A small image captioner, trained from scratch.
Training: muon at rate 0.0037, batches of 256.
Data: 101725 training examples, 12.8 epochs.
Rows from block 7 of the image encoder, named by matrix and row number. Rows with one number belong to one channel. Each number is 500 + 50 x the weight over its row's rms, rounded and kept within 0 to 999. All counts start at 0. Numbers have three digits each. After the name is the row's rms in percent of the matrix's.
# convs1: first pointwise conv (encoder.blocks.7.convs.1.weight, 384x384x1x1), inputs 240-287
# convs3: second pointwise conv (encoder.blocks.7.convs.3.weight, 384x384x1x1, transposed), outputs 240-287
convs1.238 095:540529470540543530513491397482436450545510503462512563472503471559565486491633501477594453553552567562491457513425472579521512486570498506558487
convs3.238 094:535519492460481545505549486483544469516524507562456526476560562489503527599525444517527495457482535553538529460450457525579478504450443529483404
convs1.239 095:551463418587476426485497508453439561477503535425501516531469540442579481591483489496489467529459495506484537540461521533595472566562421439471493
convs3.239 098:518458510402435473570572447492424527475481504477480485491557504528494510492468501514453503516438468484530477474459528500506558517505557546442493
convs1.240 099:451570521515626529528577496506423590494402457542454443543507590497517416533482518492475499509439474553501468516521540460573482474469508569564514
convs3.240 098:478526526457468446499508462516370545486534500542467427532507524530508545429439513517511480449456528606507444469527504504450471488456461566472391
convs1.241 101:548492397553490507508472424502560514526486553433420460478419438524492572439422511476572491575470496505485514539460486551463498443482563499513512
convs3.241 103:530397543499553582504471482496466374503448479515422516535582489517447500547454411477511473547556507449522593364578477432492484594506501441563537
convs1.242 103:551593501466489510444516480591459540455458503500517470474505488533486430447516510414543453534472566415569553514520410461552459528547485503534491
convs3.242 111:422481520433451573531432523540431434562416495538542494429475513405554516557533582537464491431576413569524429399495399505562486498439485494532564
convs1.243 097:473397559440609457472425580472514601496442480488548503572616438474413571499461569476600476549456536487423496494437529560428542526485462495533422
convs3.243 097:615537510525537620530557505428523560510527578536516503597532579553493562482500580475430464572515554434546559493570577467536615589399454543474489
convs1.244 100:460472542534515468464470544438605432496577525438476549537471502511491519515589495526554546460493464504494461447484557370496503482496568466429423
convs3.244 102:535494523499467432458486505464521567520574441496592529557454536482493603435496593506518559433515371514490555446520404425509493492506525455502482
convs1.245 099:490514539559575569496656491496516570451489463527469511507501451409454502452412522487530496524579485532463553533506457417524518459527427619578544
convs3.245 101:366443517424547474574463547450593534416493597519586520540424524476501434484519436504605543568505482489495582545508561503494468421448516419458490
convs1.246 100:645537485610449469513501493570545594394475610500419449494512497485496542470545553493500479395514576479457508481547528458557504499498530515552568
convs3.246 102:493513492463476456508580545506452503476522555595469551505498465520435470481411447480543457540537439502501430521505540553492509436472556561489507
convs1.247 097:478505561511554586519576500539462452519471471532537499481512546536503467666570567454546575514462577492478457495510563470445554469521453474482416
convs3.247 097:520473416458484512397461530505506533490474459505410452549600526464469472501503488454570490499523455512481450512457443528613482445523509552529478
convs1.248 103:535432505410470520449455561515531468439491581500516569489489506502477475449554499467598434506604530628374436438432464445414512479499521522543412
convs3.248 102:503524527505534510499515565526446479459522533392473513537557348583480534530417587493554597493476474509488524544618494470561524432459475533494434
convs1.249 095:565472593579529452411426507492410467492437459483488499446505432492484530449454515566600522408462395507504461503412551563572513471429465506472620
convs3.249 103:380484544610538419485442452527577542583549471533479454554559504543443402482533382556537513533528457457482546605553533541513508497470504542605526
convs1.250 106:489527516457568493454496534515440570451496391464453485501487557504460515561453442467496534457498547457468485528520503430503504511523473527541437
convs3.250 103:440482532412417502429515467547506570383562439522489446475487500441459479440462482556487454515484437419407461533426485506464489438443563588426477
convs1.251 105:544466494523550557542603458515567473543551540480423482463559448520553484471541524481431453590477533539482529474338529476417609517525559536472523
convs3.251 100:468426555481557527551456483436505501511616458539534547515548500510414450481534469468469432455465442529507488544491521518429469432443454482413510
convs1.252 104:487517437477589516492468479472476458460532456482488518512557470501482543455503394470484431600460615458391523488454489565485458489499365518531542
convs3.252 109:472395484497539564456486531605556455461521540443421474552494458499468517549485437497605494466512590528534511587596554518598493521484517524494498
convs1.253 105:560471419543423455501477546453498490463456490564397492515482412498506541435474507516505513571505450509498434501510524528509581459538509598385497
convs3.253 104:528475463546499551499582403395544481459481474416469425618480444542472499439493509517499469396497602461503505447433497567428561437492523477532498
convs1.254 093:500521496484524557521459527418470483507494471597468496529447515520515507536518444473452425514586406454451434465564440567519425558439553524488475
convs3.254 089:489470565513467508469532456537561421531513525453496514515509497543579466436612307491449495469570478558502471492502464498453556536517517490514481
convs1.255 106:529514516586613462469535532513466519501434519583538528668474554474503455507578515449636481491501566482402483590551566565493539582420435506511436
convs3.255 113:482508515454458483552524557556489604549507509443509442656548560558532509415520511398535477424470492567492463542490609493495541599426473528558531
convs1.256 099:529449493456510446480444455590571413531428432532553590415554507542542499492476433400519543489486523638520513397524489458453349520494521486495533
convs3.256 098:530532461511464457438445513535573590513596480510547452515451446457508574494398424519489556427474554505555567537468481489570497565548531431550494
convs1.257 095:448525511539451508539513432525483438491567502501477439446431559524551448517528636515562493653509547549452448491513458477545512469571513423537627
convs3.257 093:485473432507454511545502487472471519455595472484441488453462485473525425496460539482434480559489560531509448519472472545422504540467516572547416
convs1.258 103:458448514475466500498490460438527491486469416499547492500427550551515417473454523507460506450549544522488546468490558472504566518365425491412534
convs3.258 104:444546540505515537515480479526509455518499381472487578514504507492545518393542388491469490520455423486548656458541549527500502556466497446499583
convs1.259 096:470504412522483562614432477454581523486621438489474471549572534524385371464464441531533500428549475551411526385445499613519458569450471460495506
convs3.259 100:487462469384459491518468592550427504538470476461425504564543536488509501572509597570443519476513577499493527521400528561427472593523474558484576
convs1.260 102:421393599479547552425465511455479473490420483542429451516444485550497508473544487505484507425582471521510452508511520477530453351449526474444456
convs3.260 099:574504453438512464498607484472463479495539503456418534564546555532383573431556486446490613522440574497520555528580484524555453570585458490477494
convs1.261 106:482365481496495518541491530458437546536506482493370448503505499483523436487604479484492574465473563518566564501507482495484492455516485561488570
convs3.261 104:453467467529546506582469504400586505470481441473444494570598498534526486456470578575516522482504527612522449446480562521522609585593497443487456
convs1.262 108:530463512431522493533504435545540490480496552447390523535524512478490497525516475452512473436423429556464493471407447477528526467438454595560615
convs3.262 093:537520536492439482481438464471405514491531527511504476608509400469484502457483509582523507460530527478521461515470560402537426506437569439562407
convs1.263 102:485546503580468404459519511449498542457577517564459469623514522499566494526492531467489433566562466521509530465574482456576484534573512469566476
convs3.263 106:500583488547478511591436396391471541403506500398512451479510509528458532484482507561491488506496413546563534511498470511418524510527513547483442
convs1.264 104:556553504556469437446414506504489460493470510396548549487512449570482459486458567524524520540448537499618514472489483476509565512436439445405537
convs3.264 101:565458464470533553423428478448421573665464478530540518495537489531430513501601579555540544471504509518462466424531481436501470426471484517475448
convs1.265 088:441495496547492588472504582492540460575518486564393532497531574492491466429561435542517439529576558502442530463567477495497433437459521502475513
convs3.265 089:509431459411594481638463593548501441470536397452519467514529429558461510524548525456517470437549519471514569503493447391563509488507571449508428
convs1.266 103:437578416546494389491473624572529463473466605534545548512524444538476522522472452490436529470447409536501416556574484534399448547482548510546545
convs3.266 101:523411560494398526397515418536429537488479472502475481486389469542481596535503550398585541518465602543487494447470515476469397351445361520516465
convs1.267 104:514500494543558516532443512542514444500487407496516497514498485517528510515523449552530488427527452438511594579352436483494556468493426479429530
convs3.267 116:453352493502457472522575386566491457520505548375517548423597426481498462510468459511455544466464504467465499540620437469401547575499509523481492
convs1.268 102:466435490546510448527475414575602512504547543452523402590578496501459495534563455562454492502499577511468480463614523585455526513421557509526548
convs3.268 096:518410441506527505508404524520535504519547513455489472497489486554504468358491484540446373533545493471476578517398544483516542428474511479469525
convs1.269 102:568453544484536423463456460522512522480477463457484470548448570514473446541665503552420534481463555629526527439488481489478445544544489508566479
convs3.269 105:568465470414547474499450506434451540489480436450538502529507441519481553538444541588448492449478606527565510472592444489441605469590505481479443
convs1.270 100:486490519443501564552476522566544546419475470478557491479492483501413496559502558411491551493538438466582495494523513480449476438436502421545418
convs3.270 099:493425524520591484559579469438540421518503562549584508527532500487467463492459490526504473490512458526568472428476495400468481563464442421496441
convs1.271 110:485444494472536484607523561483526533477505604512480498632503305505465473540485524478581503472472501540556505475502463541537516483544438515516452
convs3.271 109:512499450402401511503471478590529438530522485562465460491523535571461525593476567484499464595541562465492497495487546462528532449510558520488513
convs1.272 098:521484532586482510508564479445519465427529515520468554496462485517536541451499470603505421470634541494458547686478414503558457416513554561481487
convs3.272 094:523475551568492502495512474519542523480475467519413542551397490392590504580613550578505429456476572531473491424507478516475492492472535617460517
convs1.273 105:537593559385474460530474511393406517495513489428592468455610630452598594541426464528487398513509451468583534493585514445485443534533488497481580
convs3.273 105:457574491502432542491502536521463455452555472519394512505440494565541522505472512612513493482496492504505527553476436471512544402469437486484502
convs1.274 104:424385531529504523473558467424439601509527485507528500500556537522496499418465513532580436506446512553471601408496478507494540510570508500588575
convs3.274 096:430567449574483434449453570500476504441517528500539539498474442447570516542462544553485485497535482555513528502475458507559509544450524492431521
convs1.275 112:520515524499524450535552460516537522484319640527501429587496473493549522575540536505563468500580576365503397395551517496553596551442467513549504
convs3.275 111:506529522463577436488551553488541484494482388470599493492469520500395443426501551435504469533453535523481442555466583479551533487495507531522480
convs1.276 095:568475535463597578538492515592477473437514459458494416523519484442504515473587435535429481480523488506397457600522527522475502484523484539522455
convs3.276 098:636538509446476485499511471560507507536468482446506449585528501471543485499419545471514477477451507558558404437566439563395561535437457530452521
convs1.277 098:506511441485443501527607514425474466413572526516448453480484534481515519530475477561498499512450426477549468557466524584518489533341497533436568
convs3.277 088:578421444513564468506450448549401515460482544533553422566502424510515584581600573496492532608488494517353484523414506497500507512485533556447466
convs1.278 104:501457534559493500460511511455537523547485411485483340480562410459469478456479492511490558508448465527379475481498500471549460559549521498528553
convs3.278 106:504483527440530451426510521493555560440516495507471497526445472492561545505527524500505428468475558537363586520460552473481547519476521537516518
convs1.279 104:488474493626498460573465483457505487558522445584556366484516645511454448506590440476624566543486490533516507494553482542531501483506576401546487
convs3.279 100:413506493561572455406455623594547445530471471517468527509480557534491505441464460480561558485459440439554451468491562537516396471508495529545468
convs1.280 102:527518466499574549408511516538608539437489463496558415481462521528470493446528556564533492544500459537593487443459602498485553599436480563446531
convs3.280 097:523454481533426531473424513561503434513456510472474506510486492444488444459500468505455468552480488446454560431388430418492491514537420491488469
convs1.281 096:489409493540449501551491585464335573517554471446492414474516472541502492532462486490509372535569559536394556483537488547540569513450491528609560
convs3.281 097:500582600479512501539499468502520459452446442529407529621430548477530377506449473522592469526419574481443541480530520462505471513483598587492553
convs1.282 105:489569487492578486579467547396421455566506531632479440523490520496521478503500466509458483518503538527643516527500486527529532598520486474539467
convs3.282 107:537522485468488480429534463543468500585529574542500536503408517492500567475445513575531533475564377482463450531483466492507517525525459511482453
convs1.283 099:537578460444488404458510406510487554601467545480488524515501451427567502560447470565581505490553497538479494468534476560519506482467554474483521
convs3.283 099:591572526489472472552481632531536514415549600523448496553488589483508496521493529468469441466490518530443517552629555482427521487520473596438561
convs1.284 099:621443470504537538452450511517484525553504513565496452456583495532522531498542456514494587559500598462460606522506536510475481497583485451511528
convs3.284 096:435443453567574443512505467505499544599544423489554540544540532537520454425531522477460542536462477441516565506566523446462571492527587503551473
convs1.285 104:489376449525504497521552465421483578435485600525511678534511471517499484459470542544494608417469510501467477474527407409456452472459484601514540
convs3.285 101:443413515543453494558494471511525510475528458456497454535494496553449463470490407445514399537494537525482460441489506423455549547478508505506501
convs1.286 103:510577423481563582520474560594516526516521512511492494535493651491536554598534543493421509609587535507508414350522529441405539447578484477538499
convs3.286 094:492559549436557570544473502490537517488423581556447486533500466425566616581586579486548475439527492491464452501521416548575553625448496494509511
convs1.287 097:516501474560503515514484488521478459450471453524597488439546513549511515540537522591488447512504571552470528533445486597514512455477454456507518
convs3.287 094:477422530405500539470474472546501542417499421477585436503470394504425506608477478457445455510501484503426457635549477414582449509514505440534512
convs1.288 097:502471505551407533553522448479539415551533577492572458447447516507472499387474451518541476530598447467447523429455500507483532483624518554429473
convs3.288 102:520480461517441552563470405487468361414448565424559556515480525529518573529437447549520434546452606489491413456521515431502454640445545446428563
convs1.289 084:540491470471504476495447504499492455500490465541525412445435528577471505496514485486531530468480429385412430469510516491509548582514413438489467
convs3.289 086:481520464525569453457479473481545552497465500421563329514522507468465559410459560492430589429482515529475496551470366447454521516490455529522525
convs1.290 104:535498435430470593498511544573470529570529490390464538340542575513386438434511503458523507575574492521575493491515478498504614509483481495575523
convs3.290 107:552596570562529571483510433525500516457582511499522513478544498444437505504469536525459479463467508526534493394386522511495526501458525527511525
convs1.291 099:504542539484473518449592550465535451471454523503473485534488561455452462453588497511442476514494498489542436557491531453485539517568454450491518
convs3.291 101:478465490407549458440520599450491518489530480540415416535412576510493439496538531456533462516620495488464541501560506509435583532482492462508483
convs1.292 099:554422506500567463512580477477468500559503482555505543494468493440472562601563492524556485548528512536408534429531464496499525446498506469524475
convs3.292 099:474569484485416457455458476535369504452500509498493428498521522537525463547492445590456473426585522535455584537507571513536475545488484597580438
convs1.293 104:427482427460467474510433446572438531458486479543481559507471421523548484535470419436461551514593512486476429512422481475540542493461486497568520
convs3.293 106:517510518434556525530546395561510418398479505462559492535517544559421526563448511534535575488505582540534541456420504453593506515491537512510443
convs1.294 100:483472548472509427528552453583465504482508452480493579473452519452563509485425469473511423521434590438388465452452451458460532470489538510490577
convs3.294 094:469448562478565467467413510465434498492579400528606492490502487424527598476405559605491555545649471540416462471509462494474388540544463522526427
convs1.295 104:507479525635513598483535499545439509426428472600509470532508544455530446517491480432469558560591562403399547442472450515493539559448494581467470
convs3.295 100:478522538404577434483458583538482485454442475519406483573492424481436482548427447504476459533511437544531483434448427494474516509535530450560522
convs1.296 093:408537503507497539462527530547514492448379439505446505521454545438456540538522477540480568487597561473518488568412518464533516442445528505550486
convs3.296 091:499548555422387463536499497497500500454575470449370455495493449486549539494507556545470589539554532522487588559519467501498495437386574449464461
convs1.297 099:505473453481436512511478459460523521465468543529568519424498522460494482550395436527430444527512578511486465574468470421470532485396476535491494
convs3.297 095:482536460461501465480574460583488451482564527484495495522498426504512538510408468491532461510497484462470471583650452490521543514394483489492563
convs1.298 095:415579495487461538526435491533398453361512494496567448407478475483482460527501526400501560577524659660530471466497523569530549456461498469426497
convs3.298 096:500482517443521418403517431518414544486427418518541448481343512483481515509534514530415440505576505547544451496534415496478508571513457542431454
convs1.299 107:474531514501398552413472459460442526412496555483551555462492490565529467583552570545470471540532495479528568436453470520506511532524516547443583
convs3.299 103:474492440504409571534466450474466421475523603512501455391539496448477486513513597499517501500507515535417462550499439572534475483507493417508487
convs1.300 101:453509527436558461425485429529505520485563535462484509458543580489535500439450522496536504468428568490425534569525494399539488499396512529507502
convs3.300 097:471377436426477510570461359568402476491522466522482552568484503572422523538561477577576610460501484607556547491572396497487575581508427547593554
convs1.301 089:541487582412504507564589572530489431576526499542481543459424536461408505581649504545560540515454511484441462460435548547529444507606433559512462
convs3.301 102:538482481569579524515463556557487540553521609448468581569501535476500510488512525537524609473468448445532543422543573491549577557506472469568522
convs1.302 099:441521491500560580522558510528406547549494421471440460500588538375515543482635565484580486535422573425466590441517562452518474478398535500490545
convs3.302 100:591472562549648487432480532534635534509470483497580422482500579513480530457502536459551579453460488531466493540512523488571526504517584520510556
convs1.303 095:501605613581524510507524482497526543463485615567512494551496459555472511568549524415481520477553421509455538531534414412544538506509395482414451
convs3.303 100:430535533617516524509404580496588473536392513447456535484614481544510491566606482445452557530496485473578533513543555491509441478455518490468568
convs1.304 097:529549500478491540474471441430514546517493470560465410485413523446560444465441566466452580562423401410517493353528519505498422506449516496444506
convs3.304 103:464510451506589563543538622445527581552591616501518569557507461391516497549448495518505528488565449517487607585532472571513549469537447510531487
convs1.305 095:553488550624505483567504540496491447432529566594486470549447545562479512483500545512519553550529502569468548411477503570484612516504521524405515
convs3.305 102:448596505483512520467513473510486488490495465541498469660413472496548512507596535539495567477527379522492493496511490514484447493580443489424451
convs1.306 091:479537463467546414481446414537503491496614519434511476580448511402442536483459414461435499483536479546512484582522416521441566514588508512589562
convs3.306 095:483547525529536497615533471493459543524525515478475573471512499497487323502542380506513391468514420426453541443574501555480482477523586499465498
convs1.307 092:519472451579495521468494502455546537505533446542463474483435513480423505480504544545523467520578505443524557544432443468480468549473514491470517
convs3.307 088:506571457571541478611509439514490532462396467547447499502458482456469469480476474416532540460533456490513508466418507476514534416549449440459444
convs1.308 097:378500450471413542465461509517540475514514508508507552474528495507560411453504565542510415439462483516499516463505488455555546425479500491477581
convs3.308 100:441575470451511554468454436440479475526480522473463553556589545526422458530503469487559556410516355486557429485497550430403487564486488509537483
convs1.309 103:505510428504501483409436493420597541476497499584448444444531415457531553513427541554550421501410446441413610556377510511547510521499502486486573
convs3.309 105:457486469540480488516580499561586478485509506445462540444552509538494463472518511417571489492436534446451551598572608505511445500501539587452398
convs1.310 103:424501495522458486432431440488570580448500448492517609402502517572503407484497516463618510508489456507499509586441483480455545484483447512486493
convs3.310 099:503553494439440555450490445474480515571384597572523479522516432436516443535601556476484431514470494462521580509543517523485654488593533536480437
convs1.311 093:540449368443463427560504589356512473483372485588461504495513445513570426496496501503479429480517584445555526498519498514417490557546557546432471
convs3.311 097:590628448474391479492450593477559567478461510476545484507570446513642470569496454512545490555457518544478482591495556450541481514539552461546446
convs1.312 104:515487496657481480538547458527506457462573601528496497548546509519542426448514445519400497514479524444485485396436522538507580456490527559573534
convs3.312 105:533531509575527507539542352473443532472560525479488463512530497435461457515488443463447495405547498496411485552576497494486479472516531531448434
convs1.313 101:489458461508452492535519581491534474448477464506543414518526428506491527428435401559480507394471410499501535409411471496512550534542546489443445
convs3.313 097:443491548539517471459530573548478450578344605420496546456457513429471490510530542514533472376503452548549546462524503456595425567608451481520528
convs1.314 101:452524509457536474484496468485550528559483500446526504497426455559443491511578529493555442546451447456568460584562488584576479489437524423469544
convs3.314 102:537487584473489463449429463511527534489504582506476513495418461505459429606418486579459552533494592523534557470557451512508504524544463400506451
convs1.315 098:480435470509527552548424499504646523459559513446528434449526511551459535444529486640529475540482511515480506438482513574458379593540433569469469
convs3.315 103:496547554526516501469540437521502428357439485437412534478532528472506455522499536580489441482434496496523466491524490500516496471532499485515452
convs1.316 104:470455524529461440509437554484480505520541600570438631560550571517507478537563526507475520556400590467442537402495421565515477446407442546578525
convs3.316 101:542476412516543518530506513414466568441500482558483511483550486444547489477458521492497505483485436494472554604548483440511541441499478508556386
convs1.317 101:479422478610545489563514461532465534555555597480447527469510462502507503440446511535456515520503390542500379432512426414539494466505530506500470
convs3.317 105:516481574573413584476485500528453514541577561559460503479453547513550514468571519477472455549459600508508435454438378583508558511538536495539509
convs1.318 103:515470524513538484551496464466516489503471564581540477472485451609434508480535477515469426615475440530545425452521464524544634505566545577471484
convs3.318 103:486475506448498499509491453512547537439594419553541543504515510466467570564594490412466450478479530512540432494586566541471550476526485508585548
convs1.319 105:503514465482592406604519503499488435613414553513468451492591567518519455463610519531473551483477465535469499625490527567510619532454471516527544
convs3.319 103:502479449565438521492548435512559457430510478585404488469451427487454564480537517575499497512531490455407439522507501552565373481479432494449505
convs1.320 094:463539528553607493530467470548493581558479485386495511503527594560539545468487468485490435563463459407515499451387488534414518497494558567469541
convs3.320 089:422507500447486498550482478562467502437570550552539500415545579453477516527525464572354548358538472524528450504423497485440430502401446423453526
convs1.321 103:479501462404470540554508461555503527490504558546617404501477549482594425442535464508586486479530442446424526576502524526527509532481470521514545
convs3.321 103:498512541573567428572591507520487521527404364448590564476548388588529479507543446466432527542542442518541470589519450426419451448512468488562408
convs1.322 098:528501459489514566506491437451475607453533562570530507580471554561563465480491488580399420525457406464465538617475481535470320462574465494485494
convs3.322 091:511550404423377405440450526449458478441543426539570487467624466551471483521540452453442514493472428510584457536544477481593541396526536510477601
convs1.323 104:524444521519500515591449523458532404520476532545581437588493505532511421456554472568537503521490549512482529487553429452499518488550515585456517
convs3.323 097:441484507549480468466430560446463442511510576512570509480448511525487480450425519527508481415434489443414437523522446482490510523499515409513470
convs1.324 103:554582472458441500404580555552455500448550555529533428574460415520452472514561460506570435478523586482498565535449564501508504435430619527349430
convs3.324 103:531590501466437494487462470581541548490528571532553509490489558427454537496494417475620447591512488498476541498554461432462601466501634456590486
convs1.325 105:524514466544486442547510457443475480412535544455386517570513494467569468552531485542498523533590497527548463460512543516504576512502382492394522
convs3.325 097:526426488493582403555549411439515440472552491469498533596545534464546462589537489546487529473579421478531471582533528426522425490509493393486485
convs1.326 098:565496506487479495492474496646508582505535461469454559426531481501368539466463487532407520614524568492572460528615480365489574526401531398433611
convs3.326 094:485466487613511544507500516453572435462518577528426492458561513483461543489480503470548495473503442521495609495446478421579509574478584563536517
convs1.327 106:559504440527498499534547500516582501484494592505523522589456489475550542463503508499494549532343468477542487442450432528527534491487552510437550
convs3.327 109:516469495563501471567547550546502496534503555450527466447462478508576531516471602457581564567500506504487485475461498538483570490450548576509489
convs1.328 099:516432469524524463438505512530456572418453538435520543435606400525474465436516559498463477486453546554470428450523473454452422531520531575511439
convs3.328 101:394517455532518464471533415529506536493509505549453586518468388492444413528505446530575391621582534572475516511417587531509555525452531582590546
convs1.329 100:557503481532559518486448460460558508519491511570551520446462579511565536491430383477524481520488526552564547435555510549464507382410464442512481
convs3.329 104:586468433519531507557576486535548434591397536399519463543536544527520430549576499342470532563520484543500508533548434455457466470486533542448569
convs1.330 103:516471547566368491511505528405458513467451348588429501422445557465410501526443588541461484544523491505510514542470519540445529503553494496471516
convs3.330 104:475423527494519450455550557462461472550561539480460482519455517473508608473516488491471527459490518522499420528505429412490495541445525551460496
convs1.331 102:504529505530455540553413546530553483552455622526459467550497529497453473502508543558513491555560534380484487497484452464611513497449504526391477
convs3.331 103:496579501477505438505566492491460523481513528514516500485458394480542592589501514505607556524558504521463473471461555495467416472409481427486510
convs1.332 095:502555400494407520481457484465475505532524550510515460486460452561516422538493501520555523524483588481558507503409449534482362446446575513423489
convs3.332 100:493538511509418606496489500461527354501448458422459602470474550464561496470484529488537479481412448442433384466439475495485480532495483479452499
convs1.333 095:428428530477440512546582522530467483610365410556566502493542489447455444489546615477536515472519517437550532488529504527561483468526504529478476
convs3.333 089:409498458451515520400453476546575441471464507504477603500495487426531444532525428533491416506512585525499470455483507475580491546516528442404502
convs1.334 102:571426433420489613448516540451438455601465539457495455520620577470415536534470547454337498413562463501466494575469501522470542492583598512494551
convs3.334 103:556490564644506476518460459529578531631473472459484499561471551449489436535459468443489602536381467487554426481654523477484437552540421369448403
convs1.335 105:525537493497565480573485489461494489523484492485530576507498415479541446496402478563471571509567515562502578375447517637551453515534606506519567
convs3.335 114:504464449462514487440436505385393479522504481505486482545541540465534521547450573444505494558510510514529463528552493512456548496408449499526563
convs1.336 105:522522623553529471473537459477434487433409537532634505489570554514386466528428510554412511497587439451434431535487471451472536532418526484421526
convs3.336 096:471586607472501525545430484457475395528587458457508483497597614502365421440544418432471520444540479456465454520455565462486507563481502440535435
convs1.337 088:431524451500455568493488416402556565414440486433421542467496542475519516437640550606498465545552488481517522519562571554536510542464523454589601
convs3.337 081:601490469539465482439491557498500497448560520511472535515524476428526468511583440458494414406426504574575511464525471458505510479520501503521568
convs1.338 105:572526478504572499446438465529472531506542469474491486565509631463522512501489486385538537467498514430438557505538512390632563535438493394499472
convs3.338 106:455538391512616454503397506559510504481460432503574550492593529392360480465504557529420482437439561582493505492479490528533444474566512509542531
convs1.339 102:487582534407623504581426456492487440468446402534399540530521452483425559548467479461390477572552539558536473576419440476510502495475399528550477
convs3.339 106:483524530546500501539518531506407486437500533568494504553524539420534483467522420542492521477544458531479506387433490519467415479437521482418586
convs1.340 096:431597486458523423462427480526472364457547482469543561490513495475567550527536366532484586480464493516515553395563469561447438568477395480551591
convs3.340 094:537402513507593527379530547496540585423569524423468461424481546504529599428555530510454606490606505523463454516440546511484511527494514554482491
convs1.341 096:510499496418450460460485490544546542559489485344572454450492544459413435527456465438487458555528517477453529510487506473535484427468465435516482
convs3.341 090:545551496484495484534600476519497439458562427371531556402472511485552538478496463603497536438416459479510482477407509453515413456480586472462518
convs1.342 104:453356554545499418497464481461436492476579486552478512500433444524573579482445532478443534425492473436498481449420466477551424536440458544561500
convs3.342 100:549418563538521512495497457547368440545551414540537518559533511562467542637483482485493513515534534482496541449478398452425550533499572483439436
convs1.343 099:530530549547579500514510461581487571516498574474479512500557481405500542613478452586569410524535514478473504533539532561479503527465544472447556
convs3.343 102:476478570536469608437485465507503525473444542483547499524455553457502520496463466516475505430528512382451631465486487493563519470513542534436463
convs1.344 101:525402437484586526405488477535436481551584526600439490573412464515528481601498575428492525396445486502628538668571528574472570510534490536562502
convs3.344 109:515492410479548524497503486545415517487433556472581505508465528554525492420565434438517391468557421480519495519517516515502500497529546504581537
convs1.345 103:501438432512429529477505513470446608449505551572489449432484424513588644488505490462509502412464460476500567476493471542473593440500380505539520
convs3.345 099:563411512471449451473545568440616390565555555504495472482517456475489412459474526460507583429494478552496487598538470543505455507534504560505464
convs1.346 104:495500450484450471502491457464527488516551367492501479450506541516519618467500538472469556507563444574505469470365488416534486496515569532448490
convs3.346 109:510505555436501547496578512586554492512448450504524503472431510489474431482500431556504545372539579443550606635435474510528549528491578584526577
convs1.347 105:574449530557499494443459473579480472549529502520504538519389522508570508534403485466535546550501616468556609547441580454439534465549391483523498
convs3.347 097:542517373503381471451533453451522493396502574493490525501448521616531488459526422506580512489535530594398641567522517599464506512629493537471490
convs1.348 094:458595496517502437485431469533533463535483477469568506454451498438472438505473489485485469527472498479453536483517522479566457518568434469575507
convs3.348 092:498472536481576452520554451529517583556418477492510419495533548421475510534387542568437527525468488460618516473499512435420468528591506524495426
convs1.349 100:444554457491482538564441574496515491520516519513660564459489451456543533450467437535554563540493494506499567540514467459446475499508576563434506
convs3.349 095:443524396557487400517461593593564508491403638445497490496519586490400498511469503457529551588535406508475489419532534518461387477498472354464534
convs1.350 107:521491449470490494549514438469413435526480590506540486493503512571507407564556485501551502492493452608515515490489438494516503504512473561535470
convs3.350 107:517607516520574419589419538535511558464587604505490535505470442423453505534413503562420603582560486506443489564530430454527478521521488559494525
convs1.351 093:427504453451384519549507468602587463505483551494554479429455505424484535519419449444483441525445470511509531617557470567589488467435524470420547
convs3.351 105:543522388546519514432446616470525507420553501558490472501426467558445501558495592525599499486550466565560477468508428513541529480537558573345526
convs1.352 104:484458537517525503552386517475486451472504564565532475483613550499499492518532452539526506419479482521490521506523478476466445439511583533517484
convs3.352 102:577481480513632492501485526401519425481454614472489553519511560561508423540442467569539472578517441433530480531469389449502510455454412417573510
convs1.353 097:518587549542545552520486414468427457465516596498534511507409623552528489538516447480555480546486490442554509582450507441499518466519540454546552
convs3.353 092:468405427498555589535504495533509590438560492524472444497528519534529443510507532597488427520540548474509434479475477592549563592463529554509617
convs1.354 102:477463494539479502516450563565527424454522452525455554435459495488462511489418408497494494518459507535491546552493526562562506523504382470502431
convs3.354 100:541512525475632430521446470494541496529491367401495491530512424472505601459539400436546478541472513455583506506515539486462495515469457512504590
convs1.355 104:542482493580546448474524470546542549504470536442495457546491525457491412462528484583468518485503538452439546476562541547502443476481431585469472
convs3.355 110:500479517490514458492491611567448546523532460405447513557516559411482452417569527528425593473506465411497547503535470443478534501503508497570537
convs1.356 101:555436513517540514357481462504440482514442556528602487491540480438510496496422528523564517511479463476480565483530612450478477576375598467498484
convs3.356 101:477548473536508515464454539518450438527583492476597540468548470495436620526501532555475406573519500496480447532554600526439456475432487479611482
convs1.357 099:461486483498525499539569415476522538473428443401480525573473588489431542486540500546407435545413517425507510475460553538448565519561481486538524
convs3.357 102:504566530561517466489468568577514520494488525430488469579479489563558534485543476520494541511634518546527479525470431459470526514461440506504558
convs1.358 098:547476533511447454539472465532460518440550507564492387548507410554480529495477539498429510511448559551499593504612581418506442555586445486506435
convs3.358 091:448582530545436418455364521533533406500581525513552515555542548495470503445480418505570479444468480437485425504520511538422400481541515537587534
convs1.359 097:438461492482534541512508520520519451431495470469527572490545512504494493600409534504541486484506614508536466624551431546451491549442677558550449
convs3.359 100:515514481555465500521544505600535576563482518423440533427442476469487439453505408459499508499451554469473436590501456544583621502522556538578563
convs1.360 105:449520531372654556397544465500496526405461512477502465500521535476482504505489526452523524548581403485557459499467458464483563520571479562598487
convs3.360 101:503548595498536523461451435546460373503572564458531545514475510483510492476508433492586470524513545524471482490559463508524487468451565491550476
convs1.361 094:496494507562454442483491449437477505533495469541541485507535498525485456522524407499459480537440511450543490425430553460472513528467473424604440
convs3.361 091:504473437482484510472445525548478449517460492489409543511468433551513388566497453516423469557528443514549519528446547407536536505484429504442447